From a checkpoint of a small image classifier.
Model: 8.5M parameters, 64-pixel images, arch resnet_bottleneck, norm batchnorm, activation silu, widths [192, 384, 768, 1536].
Training: cautious_adamw at rate 0.0034, batches of 256, held-out accuracy 100%.
Data: trained on microscope photos of single blood and bone marrow cells, 97085 training examples, 46.9 epochs.
Rows from block 2 of a small image classifier, named by matrix and row number. Rows with one number belong to one channel. Each number is 500 + 40 x the weight over its row's rms, rounded and kept within 0 to 999. All counts start at 0. Numbers have three digits each.
After each channel's rows are labels from the 100 images, of 14848, where the channel reaches its highest value: "colour at peak" is the nearest of a few named colours to the mean colour under the peak. Only what is clearly more common there than usual is listed. The data: microscope photos of single blood and bone marrow cells.
# convs1: 3x3 conv, stride 2 (model.blocks.2.convs.1.weight, 96x96x3x3, each kernel summed), inputs 0-95
# convs2: expand pointwise conv (model.blocks.2.convs.2.weight, 384x96x1x1, transposed), outputs 0-76

convs1.18:479485497478472472447434485434454465481453454452491448438458452488440485457489483462466459439471473481428444461449459437498463465465483455484458481492458439473429488485461450483461489453435478474472489420493469472480478461492424437454489467464480464462442463434491478477437475497446494440
convs2.18:481503476521477513474514487436457506485502503510434498528507503472467490496418465509515491500511507499500503416460532446512486534472494414510386524482512479436471484435470488500504491509463507448464495507551455494492522523451586411
colour at peak: purple

convs1.76:478466461482475519482436490360494500480479485459497445488495518495492482504465495462524440429468488495421434456446506483511481515458480494526462477489526412467530489477551448493489485452399505466472466421500452483486466505475534466368492457471494439470458460417493475459520506494493490488
convs2.76:555483472545525476506502537547532551507443480510446469498522392598560457574496578481468531454512497488491499480435575480535511458546482537522568517490497539579578526513413478493476562499462487587549501487492515427459524412481500596
colour at peak: blue

convs1.81:504511549476546493472492491459525483496497470447485550479477505488481510461520444495497495505539501540480527511484511625474401520555503496430479533419598489498550459530506517510505478525504345498511497474513546509555544411469572482431480534503446479517466493536442479472502508529450475490
convs2.81:589480488528523451509492525507494540512475512484495483408538505516524463526470519502464507501494507480508529500434516522504543460517480604565582502492433548535502535524527497501427521480532482464558530516433617445498479510547478484
colour at peak: blue

convs1.36:457504439471452490455457436499466453483479484486504459437494451491448458460506519476473477461445455469448458451456475427504477465456485462482472457491443449461423507497447485504471469453438493459457432451521435494468434485477406461494523443464518515443440468438516475466417473502467508468
convs2.36:417492475537496456529510532444499549511509480492471494544470459466489480478440480496484527500497530468448502457454597493528483490509483486518442532383513484494561507444472478542442480509453503493481571494512403446505505486478561446
colour at peak: white

convs1.78:477471490498509509448461532442462461449486476466393516428487430496431485451452478509470426482488467447533520512537481505488519420477462444511462463483484505472471476467488449436471461502508497456494507530476443417450535480458472397445488502461500376506514502522464494480451499489490458437
convs2.78:569503512485520509544522507615582561487446506487477468431541460601560454554490541476475473473498460465496492508492578514531505448520514534511566506469448537563572496479438480494467572515474515499532523490469597453466516442536512521
colour at peak: blue

convs1.22:532476463528524501501512533653495480517536519533480514480520486500487512469466514509495569519513500509553505533489506545511464463495515496464536514528502546571487513477445612502567527588531520530525535475522525476520508477521482546634518515590512621520551504525523521561474509495519513482
convs2.22:481491478501500462499467540449437504522534500460506513529586496493468475487626525481510563498517581528494517465492470546516486493490504580547541465508511489486448518582520519504543458508682491477507528594490469507536502505494306547
colour at peak: white

convs1.68:474474483496497514423443509595428466524494523517428455444504478504456475469460536520483520457492474468482470486463476473522450492464455483475495464476470484490447491476455585526547450542490531458501477392535425462446499412477445485542535492568545569506488510476531494538389511470504492474
convs2.68:503502484520519512416479496510520540546461493624458469468531500504547491539505563508511496480463506518568503419466497555482513554533501531452523603550491491534509524500466488543571525524539508502475413510573506469466506499576462480
colour at peak: purple

convs1.9:535491480536540501441528489417474477497451467459421531463462477516458516501500501520490427533546531504561540548561498479495530507535518444525453523487494536415482504501530443496451505391549512504549482548474521463521550488497494441406488571451502436548542527569474526422479461481503489443
convs2.9:511515512470509528474481464502508553509476503486480517479416463564506468496558485492510452483489484452571484511497622512453551501507523498487444536504514454548615486505532510548527543490436517515497451497594514496499529466508389501
colour at peak: purple

convs1.24:483457450487470471474473498471460438485459468466472556401447460530396488460443463544502502489465509454522564506594437498493547468552483421547458492472490492496469478447516534454524480500533490465492507579485472469493442498466453433494479461531477521474501533559467492456479490454536447405
convs2.24:454483513459491500481542489528575524486461453538509542507478450517565499570448533514538473499512490499582498519529557487488526541472501465487488493557482502564548481474495542462489532511482516514482464431493484450473496440544553546
colour at peak: purple

convs1.19:472463454473466539505423486372505502511500513498516455510519527504507471516464513469529459422459489475416439457449511490513491517462480506536488480493524411478528481469531478518493482469397499461458461414505459498475450506467523482359516462489511443463447462415517474465523514488481510512
convs2.19:544495478547513457498518518540533516510440480508428467506479415587542462563494552480493523487518489483477515498466579480517516470568480525533542513498493535563560515527454484475486567495472482597563524497488507449475537434475486615
colour at peak: pink

convs1.43:477508509494515496443389491469438480480456470467502436472467453486467473478499496471465481394499477466403438494459482442503467472470483478493459470471453403505433487493490507506517478500429460462497497392510483504479500435451440462448500497516500510487421470428492497496424488485458491448
convs2.43:482512463498489543447533457497455538509469502551410517534525542518508485516451552540519424484494485513541501386492488502481482591524504495504473515548501468496466471422413480510581539531477494485486409495611446480424534531505570483
colour at peak: purple

convs1.74:478517513485475475468419488445470490494488478470497434449485455490455485475517493464471465413476489475406429470425479462496451467460488463477476487493464411481438495514442445486459495462417485475472488403501477489471479450474431441456495473453498454472430462417490481494448481498454493465
convs2.74:459497479512493527494536483469416491508511509476441508533460522440468504473417474521502452532497504488474492465508521452505491535485499378515327534457527465482494484427443480499460499502486498470493515486533462515485560493456532460
colour at peak: pink

convs1.52:523478475535535507509519535661495482514543529536487517485533478498489517479480511506507569525515495508548504538492499525507479453499520491470541514524495542573474525488455613503565525590529523527530543494522517481521517491515475541637518525581516621520548504519515528564471516501524510493
convs2.52:480497495505485445503466538435453498525543492473503508537572495495463465460622487475512552525479564539482511461497500558541484510473479555524526453493519476469481528555541502513551477505673506465512528571519491509527492506474364517
colour at peak: white

convs1.93:497450417511538536460450510467456430472492523526398531439519418512439465461422492532500442474501470439545537531550496451493515425513487457540504436502461505508429497456466500430514467503534508483534516541497496422462507527452465433436497500467507441517518529547482526512437489460520468457
convs2.93:558513525506522503516492521569600510497445515538493481390509443526586473552529554475466501475504491442536504493521553525508512446505508542500590549536478515567555513484460514496490588504494510506504499488502635475473526453505505541
colour at peak: blue

convs1.61:470478462468463526491429485367484495482477477469504451488487516499491480493473500463528438427464475482419445455440491475510485518469483489529469477480520412472538488479541460491491474454410502465466459418496446495474451498469534475366498459472501433460453450424499481473524495490488496505
convs2.61:559476467555514470514494531527536541499445485486469469494507397599556456571492577469475539460528496473472506506453554472543519451550487541526552520483479530562563526515437458470478554494476482592551523493482499443455511409464485600
colour at peak: blue

convs1.5:471508517464471468487417486454472484493507490492498441465502452491465474469510482456474465406472495476412432460433475464493446471455493471469495483464466406489452489510449446472460464470407464458471485415499466488462478448464449441476489464454485452471428445419486475500462491493449485474
convs2.5:395503478533499504499518498503446495514520499490460526540432494436467489471428460521493476492520506508448480496479542433508486539523492352508341530475520473468482495436453470506465479501475490492484535472515448492499536500433564472
colour at peak: pink

convs1.72:481496541495504485470430525405448477478489469470491480451487420481439466457491469473470426441488513472466468518473473427490469449485490434489484478454458444515424476494435468499487456471452442451509543432504484496468492451454422405393495491471477454500480476472480502516449462475482482457
convs2.72:351492465511464498500583476488492508500498474493494523523458502438493535479502473508489483528547512530469489474500519434509507537500479327486313489481510506502493475465503475494481507515479494498512489479505481507505508511451506484
colour at peak: pink

convs1.67:448520506446487485480396481516485499496498492493533463501499501491504428497500485480449511395477464445390471453480492472498492495489451514504486437451488402526482464512488531505535436530443420433466472439525452536450478465425475522497509449520492540473409483433501454520477514468436496481
convs2.67:503485455530450499448531497491461531504568481521472527521516531481463471469462413538510472504469479531537505503428525502525476581510498483484479547641476488404502480467465459543557456530446502474497472493537449437506524521592542489
colour at peak: pink

convs1.32:454451398480422489481424448495489487497471490504499468463494479507473458496460502486492476427440479426438461432478472464504504502467481478518493445509467419482469498459489502511482487472425498456438415476502431489458393515458458496492513416492506549419459481442519474449490482487482523472
convs2.32:513481484544534459515462524473490535489439475536474472569440408575542449555524552467473541485506510479460515472444568477537479459532481555512536513423528532555583498486479474517459535479489492542502551498507429435455520437461535531
colour at peak: white

convs1.4:496485488501496519431429499538432462495460485490463424455470477506466498460483531505515504447499488494443431477426492463534443480455481478471479493481485458485465490486476605531570474514449502483491475362520463483458502439482478455472524501610528591501458487435523496486426480491508495489
convs2.4:512518480507505534373503488524498542540452495638443493484552538546534505535513589498505471483490493510597494395533491531489496547514511535477525585578506487555487512497459485524585530539514517490497411519574492506465525534544471484
colour at peak: purple

convs1.48:517426401492483474465471502456435456468455479468462545393481475523380499492447456538492473484477503493526548491584423486486555475537523416551488500489501499467475481408544494466495512465514509508502477554470484471517453500491452465440478471501478495484513525547464517450447497483493467411
convs2.48:501488520481485512487468500668508477484471492595477541459492488516531454538486500527510474476508501528584485579548499540488507521478501447460507551650489486526482481497478536479449516499425513535527467428496545483487528453519475558
colour at peak: purple

convs1.49:482476487490469457439436494476462465462428431438474474429429479500430487458465490463471443441473499476443453468468423457503526481468494423566425473501486416507509498481533487484489483457409502462466469466494444466478463531471499447481507469488499522470457463428487495467511461502447485419
convs2.49:556485476541534433514465548522520534500423488527475433504488420584579431574511583451461546471485488457477514484426564486546488452529489543527572562479508536581567516487417467509469575509491488541527534491503490420444509437466506543
colour at peak: blue

convs1.64:473487469486443503444434508432471454482444455473476447458462479500469494467473504453495439430456533495417433440446479436510497481454486471541451475511491411493475507495511480485500487470389514478465470440514433472479438525477482469418513452472513509458440460411511474481490475506462498452
convs2.64:536483476540524451510476541519516554501420498516458468510486392601573448568497580477473540483516514482474506462421580487542487473533492523507551528453514528585570527507437478494472570504458506596518521475503484406432530420476512596
colour at peak: blue

convs1.1:478445463489484487480454502493450426477459440470496582454443468530433499446451446546492532465469499463486578520614467501491552442584508471551492499455491463502447446427494546461498498463503490477488485574475488475510473496456464475512470473541458568478474539550457472462481462470515445447
convs2.1:488483493460467508490584487529561520492466440541493526473492452548570472567496547487511494506490480504581493520502555497476499513469500465493489467586477510556554474487514521466464542529477511520532474443463549463439524421520495547
colour at peak: purple

convs1.16:491492456508528509436487467480428491490489523507576599483505498540498471492514531574517524508497444478538607529599511498508547488600522509527492502520505532466487501476522533569518527488585495513517507552530552567547514470494480526476521518536519557489520590584537497451421538469521545472
convs2.16:489500493514493492503566500589635428483504478510484529511512519474502546508510517510489540512516455539507499542534493467476523453532489521539538458606508512501496512528473501436524501511512507508549535501435519541516513509478476533
colour at peak: pink

convs1.34:524477454536530501507520534659505482517542527532484515483520487502487512471474510509510569527515501506545504541492502546506470466501516494470539514529498545576492519490454610496557523594533523533529543484524521476522513486521491544636518527583514620521545507522512529564481511496529511494
convs2.34:490493481490500447515470532436461503510511489455509491533574476486468447472623500475501560513495576534481501471482488559523487492479493564523527437483505475483453521554519500498545489514659492459512539574488483515534495511486348540
colour at peak: white

convs1.13:490492506476475455410451510466428450452421416403465493425415479490411486443476491489484430459487485478509483463480416438515502479475481405520419476490470477485479495488514467487469483464476501459485464477505463484474472485489457422482510484467500467480501480482483491461471454480479494409
convs2.13:569495502537538466546454521560532544497440496553474456514504417562559445579520601460478523472487484464464496473435545508550483421526496550527589583468501517581546505468405472507459569499529494578548505472500493437446494420431477551
colour at peak: blue

convs1.56:502506570464543476508486486390551494493495481460461545483492525486475497489507428500521470492521533548503525488472502605472439529545503511483494540431571500483546454517552460492463484479492378482495506460483533502562519452463547471375456521455443450509486486536449473459564509524471485470
convs2.56:579493484541544453515477525542495554517476499496502496396519475516541461543466536507474486488500487466527522504440520520506523453509497600559553519483445552530508531512514489505408528487523490479554531501437629424500507485522495488
colour at peak: blue

convs1.37:478493551466478491458455488353442470476442452451475504452453449506445477452486488505484428451472493473460498481505462452493503485522494440512460480489492456472438468473484434490448484454480490464491504461488489505497485470454434432366485475436490417485472502482493475458484451481492489438
convs2.37:539498496503505499526455503499532540511423493514485491490499378555590512599488612502492512486520501484489494472482491501513512443493495543510561529452488513593464513502491493472453568488538513560512533474467534448446492467427473589
colour at peak: blue

convs1.83:471456478491523502418390510572431465501479501504470471455490497501467459470439500524484507435487449458494485506491474501513450474490475474482490435489471486519427486445422572495539472556498510476489498380536418482470504408483433503514525471544509540498506514472512494543386490467517503489
convs2.83:561488496544524534438470479469529554503451501586429495473584508545531491525514565489486474477462512496578513387513465534494531521509498583458567540505489485524476516511467488555476526519602502455501462537520526470471506530589457471
colour at peak: purple

convs1.94:506492522509509492447404500539453463505482515506406475423533498473422515487478476508493457426510428515479477497487426574485451479507472429509483473480562461517524500489480564403532443543506455483501506398507439418477520402491527478468481505513463523511457506500478508533441507522493501456
convs2.94:616496500520526501504490513525524519499465545495447480363540487495538469520506543497425496485495480437513519493516526530496519471479499567542567530495459547531522528470448494517467532497540488478531524526461628474453535490570477497
colour at peak: blue

convs1.46:524478473541528500497527530656489475514531516523484512478514482502485515471476516509500569527512497505551502537493496531509469461497512485472530508531493547575484524485452620510564524594530529530523534476523509481517509475524482535632524514587522625515553502523518532564470507498524519490
convs2.46:454491480505504451519480529437447508507512502469489496534583510494478463458620525475502564512483576525476492454476471556539476515474483566517533444496508487505467527556510514505553505501676504478520532584508478491517476522479350521
colour at peak: white

convs1.55:531500484466498485542502510649544503535568542559516507513546519504525528489503481493479592506514499528493514494486517620502474479498512532485565537504536519558516490503441587460554515589518478528488517515500525501519499491515515574635486491569481591506474498507504483553513535507472499508
convs2.55:526474476542499461519504538472476504503554472479455520520585496549512504500630553505517555512510561520510527498509469569506498454499495586558537412555489530476440554626514518482518466519666490525516518583485476522520495514481322554
colour at peak: white

convs1.45:490440452495492491477499495467454415469446448457430553428438443507443487435430467536514485494486486459524567518597468480495556452550483442544454484487459506487472466434498508460504478489538510483498475591490498420488483511477455425500478483518472483496510544550474493477464474476522433419
convs2.45:488508527478491493462544499523585540489507498549497519512519448529504466494476489489538503475494481482605508531537568530495489506480518448464470527598466497484577496417520526482479489501472493560497514442457489491501525423562515549
colour at peak: purple

convs1.82:476457434501462518491430467388474478502482520518502450495513492493499478497461514461495474433467469488409435469427510471509463495455491494491503475516484408477490505458483478511488500464407499480467432421507445492467427510486485486375507447488506471451431454415516499459466489499458517497
convs2.82:513488472548510473502483526519515532482483493514402473517477407547513461513522499503505528485502505491469506534455634475507505447532487521527508536473486521505613518500433495505486516500429499594545565482451473452487561439471475610
colour at peak: white

convs1.50:494469477488462452468449490474470477445461440444460464423452473494425494457466484463505434459467512493476443455459418462499536475438487416580441477495497443493516490466550479472470476460417514465467465468482430454471466525479508434485501469484506503460475446448473498457510501493456467403
convs2.50:563496482538537437523487550526519544500427493511473437499489423603572427583504574459464538474504473453486501484414581507547494440523485542518564564455497541588591514470411469507476583505478499545528504482513511401446509409475501548
colour at peak: blue