Rows from block 4, named by matrix and row number. Each number is 128 + 24 x the weight over its row's rms, rounded and kept within 0 to 255. All counts start at 0. Numbers have three digits each.
# short0: shortcut pointwise conv, stride 2 (model.blocks.4.short.0.weight, 768x384x1x1), inputs 0-95
short0.71:160135126086137157109144149106103109107127107115105116092161140133141135138124155102106110127118145123084134150103120092144139126162137129118138114082113146127127136129113117124100133117195131138109063124097096123134132141106139147097106089112114138099097131116101126141110137165127150151
short0.72:155119145130125089135094098114160117111103114121115148166119090134101095097111102115143110108122134165145120131097104126108105135113117127149145106150092101093114099106109145120143103121090116112157139125141165095103116086061098130117077153134135107070147105118126115121142116138107139132
short0.73:089123135126142118118123129116126113095113092105128165147121107092113122111102117125145096127110150182144131132120107141125129131132134095163089117120080126108081126125113151097084111093083122134171123124129153123113111101055093135131077145124162125079135124076147128141157075106125150081
short0.74:108114127161112093144126113155175092119098122144089112169123131118085123094190109106103108124116113126154124138061122128098110129121118101110099119128121114090123118099079143119130097123154129124110155111145159072114106142166191128160151173130115120124157118186143130135122150135123102100
short0.75:100127117079098157115123130132084148116142114126165124096089126112150122148101130146136147133125098092094125101168168113141131099102131120133137138136119142151158124154154116124115134113107128082130093102119091148135126106108100079080093087109108126147093129114099121109133121105126071121
short0.76:130127115078141158122139154097083105123133121114129111082141131136145145147106146113093096128116150094092139140131119079149144111136134111104145108088115144127129148148099110114102121132147124129099082127105081137136157138118118138092112092107089127133091149106102126133113150155129126134
short0.77:122122149151138143129142137136114130097144103114130182141125118119137137133153136131176120126133146174128130142143154208139132141136135145143131132111127133149133140129134165127119136088152130132164125127129133139132112118147161131160133167139198128166114140109178134137208072143127136137
short0.78:115123128159123075137108094128134084139103139119080133121131147130088117094124103117148101113145135124125117115082122163090094140123108152116126094125176101095120105100116135145124111138108121126124132136109127089118100157189118130175169126154153110206148108143166121145154113149110112138
short0.79:136133117084137159117145154103090127109140105128130108083145162146141156147113149111105119131123133104087136137130155093144143121146140122117141118109118148134158153163123117115108124116184132138095076124106076134150152164124148149098118089109104138138093147093098129136110162154136127144
short0.80:115129125079116146105149153095124159113128124130133133082140187162140159126146136122129152144117109124084130136137155106139142123144136141139140126119111145128161156160140109112111151125197130132113074125102079136139133174123159151096117089107124143118058152111107133125128144136141129144
short0.81:167121125136144115158129128146083112156123174132113136151143099109095137102151121105151115110141167113169128147103112116112113132144118089120103142188149101119108128107111128153167116174123137120116158128156160104114138101129157096114123143138100128122175123176113136150105135154113127100
short0.82:168129131119163144122154147150136099120095111145079127131162063101119128103136125086120090123118189139131137162077088102142131098163142103112135147122139138101075136090066134106078112114116133130130111141095123104123111081123120125115123132095108140088139127113122132125115108165148161142
short0.83:145132125088133152128147149106103122109128099133123117074143172146137139137132154111108117136121143122091139145124147099139147133148135136119140130103108147122152148146128116107101124112191129145102064122108066125144138164130150154101122091117114140129074151105106134137118148154147137152
short0.84:151131125089143146124147146100103134116133101139117106083158174146133142132116154120101118130111146125091133136123139099140143127149136143120149131094104142127141140147117111108103128114181136145113068138111069132146152168118152172102113091106116136123075147099104134135112152156142144160
short0.85:107128150137151126137122124129128119091122097134120177168128101119115124113142117129169105124126162189160124133128110183125127123132127131155149128147101118121091124113124155112102119085107123118180132122122162124124097097115133121141111172117187123124152126096148124145178046151125149121
short0.86:180131143121136136124147146101113116106106108127108139106166187134124138135138161111148118132109137152099139162096149156128127145156130164149164124091111139109157131144105132104113111115187128175133108153126106114139126190132183174135144119130153132114082131127136134133130135138132150182
short0.87:134122129141146090142105111113114081165100159107104135111128117128083106086098096118152093113163164132121122114080082156098104152132119145117122097115182106081087102093117125167134096163085123127130130131146121087117125131187094141164161117159149115206137107141153127157147126160113122131
short0.88:096115141135149134136119126097145161098138102129076143149142128150147115144106155095161157116122147194138126177164107158122122150131126148163160142159103139144108125116126145101102139094108126142164129127117128158127069121110109143155099148128163139128108111071153122140147049147129160134
short0.89:113122133161133118165134124125125106100112102125097163145119109138106128108136125119166110122140168156134131132095120177113119164122123146111117122128135114111105131104110153136134127092111126114140161108118135101124086115209143110173166154167169130212136133109166136157179064163129111120
short0.90:163120104104145130126132129111057108151122153104134108098136135092121131123116125096121093118146146057101128137120134103123125089126123102096105113095161123120153125107089109149153121168111128125092121142147108129124168140090112116080113091097094112138116121154088121123111169105127134099
short0.91:121128108078128174124157165134084135109132112143126115087143150139148141142119150104114124121123131074085137125130164083156146094141146119111148125112118154142162152141128110111114136114170136135093081136110091142135131144128135127083122088093096143129106148116086132133111153135143124142
short0.92:136128106100131153109139139128074113135122145113133116091143120100145130135110140111109095121133136041087131123140136101143127078120124098097129121080143143133151126112102108132137123143126130118097098131134114142122148125091107103083103092100097122125110131146094124116115162111129116122
short0.93:121121151138129127119123127136108164117144128114132170134126174148144123139164139123173154125132116179118129154154140176120121155132131158163160137125121122146134127145149141120129146121141128139160134127131123149140124167145181170141146143133187122137112131134151122129167109113131141143
short0.94:132134149153154141131143131138122114111126120118136181163132114122132131125142128132181104132149153165142132141137124202136132137143132153151148127128130134130120127123148162136119124100121128143174144133128147129129118111126139132153123161132203131154131135120165132137199075150125149139
short0.95:175123127119169144128151149153103097126089118143077136143159063106112126102147115097133093126120184136139135139080072118141135091156143106116132148135141138089069140094066135111072121121121134143140098136097141101119093077109129130115111146091121142091149127113120130132121115142147164140
short0.96:137114125135119062134104084136151105137090140129075118137129130128060103070125092095125099108135125124125107127055115115084093138122109127114129109131146092085120092084103129136129107143109120122118126136132139067117095137146116119138145138132114115140155094141133121125115128128118109130
short0.97:143139137158143146124145143142112130139135146131147176159115156104140144131151130125204114131166140142141132120147149205144132127134136139141131130151149131139149141140147148167153128137156135149148136136155166155135134144112154153155127162125187126136120140156159138111173119118125140125
short0.98:115123137129114113163127127179124101113103126175118120159112093108104130106176115118108110133103111144156130116090130117114121135121126061107079134173105121107142121114105129113127112132141132090113143104139155094117133102138177087139140162132102130090161130171120123149110158152130101082
short0.99:096116121120149131148111125131152205138171142163099115136116143159164110166125160089148206108138142135138128184173135117108122132122123119166138150186131137174135116115128120128149170140120132116133119121108132180147102133128130126115130129126117144133139100116122111127116118167129127110
short0.100:134123104092114138105129134155075126147131149122170137088124100100134111131105123124126113124134118019080125099139131120138133084109133096103103129100151131130134126109131112140127130148114127098110091119131104135127155118100103084079099087099114127135116114144101125108130155106134102115
short0.101:140122145134139096142113108096153103094105090126097161154130098119100106100109111113156104110120157179147126146088091143104110153130121139142144110141088116086092114103085149097121107094091120127158156123147143093110093100080096122132098153146162118090130113092139118139166081143120144137
short0.102:109118130183111106138130117153182096130108134142087118173133139125094132101186120104114114120123113136159123150070132137107105136129117100121099123134135120100139118099071145120129114131149132128109159122136160090120108151184185136180166190135118112139150123179155132133126145130121112104
short0.103:087118140105137097116108102129135118111117114123122152160112108094110109113123115121139107115118126162137121137110114118111116103117117087149088107144092117108111106115108145103107108115091118128170120120128154113116114088049106143110070159107131107070145117123121121121143107105112153085
short0.104:121126119077116136151126128121074145096143082124138117100106091124135119141093133144118151121107127094111126109146119089136132122114131110133130132131103127141101121135118113089117130072078121098115098115120077140134104086111086093083091091117099115148109120070095115135119092122126093120
short0.105:157133122124172154124159163115160126117122108137084123143169064116139141125137139104113111126114180127118140140110072105149141093160141098119119152109133139130073150105046129101082137109121135124130084137095153121133103077089130115108108141097100147084136138098114147131133106162148148133
short0.106:147115147128121090134093092116158120109101110124114142170115099134100090099116102111138115111119127166152115133103111121106103131108113125146147103147098103101124099108107148115141106115088113117159130123136167094107113093071100127117086154131129109074149098117125112116138114129106135130
short0.107:138135126089144165116140149091106126121120111119118124095146155135140151143118160107114121135118138102088136156124144099137143103151137097112117125084121147123133148147105123120097127119181126139105071129092091129145143141111126141103106096098111130123087138092101118137111154147120133107
short0.108:145129118084132165119152155114085112112131112122128114099163142128150150154117155098102100121119143089089139148125150089154133113156135126105154112096121154136155154135101112114122131113177126146095089143123101139134141146113141134092120097102101129114104151115091129138105160144127132157
short0.109:139126111101111114128125119191091142140130144142175125111071071105132101126112095142116121142122117082119123076142111116127132126105130090117064157135136130136118111105162121121129134148125124090109130096135119139122155084118113063106113100131113133119133109166110125133127149142137086078
short0.110:142135138109112119112133131067117167120133119105127138113126209150126138124141146137144158141122098153095126151130171150124128157137126187145170127107114122134187134157135122111122148132169125148136103123126117131139122188121158163125123114139170127119087149109133130127132139110136125178
short0.111:160135126121177162123170162117158114128115113131093127124162074100135140123134138107107103117116178128124145128119088112163143096163147117115111140109136141131083156113056135106098132114117136136136109145115124130132107081098125114123106136101110152084128142098123160129136115168146169140
short0.112:134128129122101105142115115172125131104124121165157126137095092102125113121158094145112115148097100126138124086127138119126138134112135063120082148148110120125137123115154132112127127124157135091102141097132120131114146097125169074122128135131113143092137111177118118138111153152131076087
short0.113:155129126090131142120144148089089102117102101108123120081146164133125149132128141118105106136119140127096131137099137107138136133147134152122158114092108139099157142159114115103106102119201130132112082126116077100137154166130153153104124090117115126111080145112104135138118164156125119167
short0.114:127126125106159139158134139090106100115114107115102111120155095122103127111116136095095099119111181124137136156081060079139141139154139127098121114101101124111053137123069123101105105112114130134109130124116107103119115101115117141105100125123092121126122121081097133150103113167120138121
short0.115:142130115088143152125150141099096102118128112121129108085144149126138136140116150105091101117106144097094132144130135080140136110140137116092148112101106142129138150137100111106097119123163125130092081130111088132130153138110133138089116096098098127114094145112090131141099165160136124146
short0.116:156135127108169153124165155109158117121108109136091123121165091102137148120125136109110107123120178131123145139110097103157155091164146095127101131105137150126091154109061125111093130105113136127139109136105119131130108096082122111108102124094100153078117153081111159128134107170141160126
short0.117:125127110091134171115154156136086106121126122133133120097148127107148141144122150109112097121121138044084133115139152091156140076132131108087143121090134151141155141127119112121133135129149127118086102134134115146123140131100125110077114097095091128121114145137090130121117157122137119134
short0.118:097116153144145124142130124130116124085122098131105172164126099112114126110148119122174120121131170181155124139113111176128125128136129121150141134135109121127098130105111164111104127082104118127178132119120146114122082101132139123153124169129176129134144131093164132142181041141127148116
short0.119:093135109079102158110138141120099153097135107137150119077132166137147141143124143118116146136119098075074135114145164091139141088122131116119154115134116138150168143151148105110107134099170129125098066119099076136145139153124134127086118080090106135130073141127096128120113153132127103137
short0.120:126127126132129127153133134169095122129132127142131142158111049111120129109162118131118115131103140120171135108122099113133136141130138064124079142157116117130097130130127138119143125128136137079117160099159158120111130057148179053124145151141104134096164126161123131149120132151121093075
short0.121:097130152139136145129140139115109124077130086121131181164131099118143122142120138133166118130114137168136139145144093171140142125132139125143141127105082143136094132134120158080090132071087122111154132120120150141132087094093122123146103157115184133109133134076154122151168053112133140132
short0.122:095130121086113114131135123158106153094128105142147099099087087121128117116109104138103157123110119105125126098136127088122120109117128101130087148162108120132127125126148112112105136088105118094114092102103085123113122085107099092089085097116091141103114128116101128124109094148143100093
short0.123:106128119076114154117137144101154178118139123148150114092140166172162143155120156133117176138120116098090126142151155091145138104130135117137162126161104150156163141142149110125119152124154131120112072113086083156142137154104120129083109082096109142105072142109091134122114133167135116147
short0.124:095124109083125166130141141109168180122150119158150118094133145170167130158105165139129183130112125106105134154150144108145141106114133120142155145164102156162134139151129107120121165117120129110124086102102089158147137130093111114086096081101114149101074142109101133121119113167146104123
short0.125:155116149127126087133096099109162116116101113123115149159118089131102091102110102120136112112122133161148122132110103127105108139111117128145147102156090102099120098110109147118139104116091116111162147122148162102107120084060093128111072157132133106068142103113123115125142121129108143129
short0.126:141130125087137163118149154113087138112138102138130108074148174153146153146118158101111135129119136116084134136130158099141144125153135126119137128115115146136165150155143113114106131111186135147100070126104067134143147179131147157102116086114113145137078150103108131134117159148148132142
short0.127:115123130162114091138118114148163085116094125139084119175118117110094124097188105109111094121112106140154120141059114125101107120130120082113093117131113111090130114092074143117125101126152135118112157114139164082109116132149183128164149178126121115108156122172137130138124165122124105102
short0.128:131131142147144144129145136150107121114131120116146181152128124119140139129142125135180105138142135170137137137156138209146139125136139149156139130116126135138133136141158155131128124106154132140171140134134146145132132127127155132152130168126211131137135140129157133127193085128130147134
short0.129:135128117089130164128155158120084102106127115130129111098149135115150140145117155101101096116123139077089137137129156083153133097147130121100156118100121149137166146125099118112129131109173125141087084142124103146126150150115132124084115097096089129106114145128089131134110164138132132143
short0.130:067118136112128092108102099129119117110107120123113151160114124077099107104138103116143111116119109146141114134100124109105109091118114087151078113147102106103134106114119142112093110118105117137162105124102165106110109111084108155115093158085122117087148111136117122114136114083117146093
short0.131:165135118142139111131115122110110141194121218123173128124121137122105130119121107116151133114163142102128125143116147118116115131109122105140102124155176114118155122107106113172186117232112133108117163123173129117136219138112096112124129133146117117131136127158115115113121246138112122096
short0.132:148113124128141111123132122162144117125076130150051129139147093121086110072143104087121104109118147141127120148054084097124116094144126111119124136128133116082087112084058127115114107127104130135125110133125142081119074093113126131110123148099096127103150108136112134113114116150130142137
short0.133:174128125122167144132155152128140083120108115144085129126154062084123133113133124093126082116119187127128139146090099107144136099159139110105125151109135140118084133108050134105089117119113137127133117140101124113117120073112118120120111131092110141086134133107121137133126107165149159154
short0.134:111118133161117083141113111147179084118100123136088115169130121115086108092183104101102097123116112135148120148059100124096101121128114098120102115119116109088126106088071144114118098125141136119122150127131166077110105135164183132161152176123118120108152109185139127133114151131121121111
short0.135:154141131111144137125134145098112072126097110100100112111167096118117132121120124116101078134108163123124140150086088097123136109159133109091107102097113131099085137114059115104104095126150126142118102133095101096114127114115131133109106108109109124106117120091107131138114156150118139118
short0.136:164137128089140143120143146103090082119086107116117124094172162115118145118121142113112078140120148133109135144079139109125139114152137131121143132096110136090135142126090119109103104118164120156119079133108092090127146154107143152101110111106117135094096147096108127135129162139136137157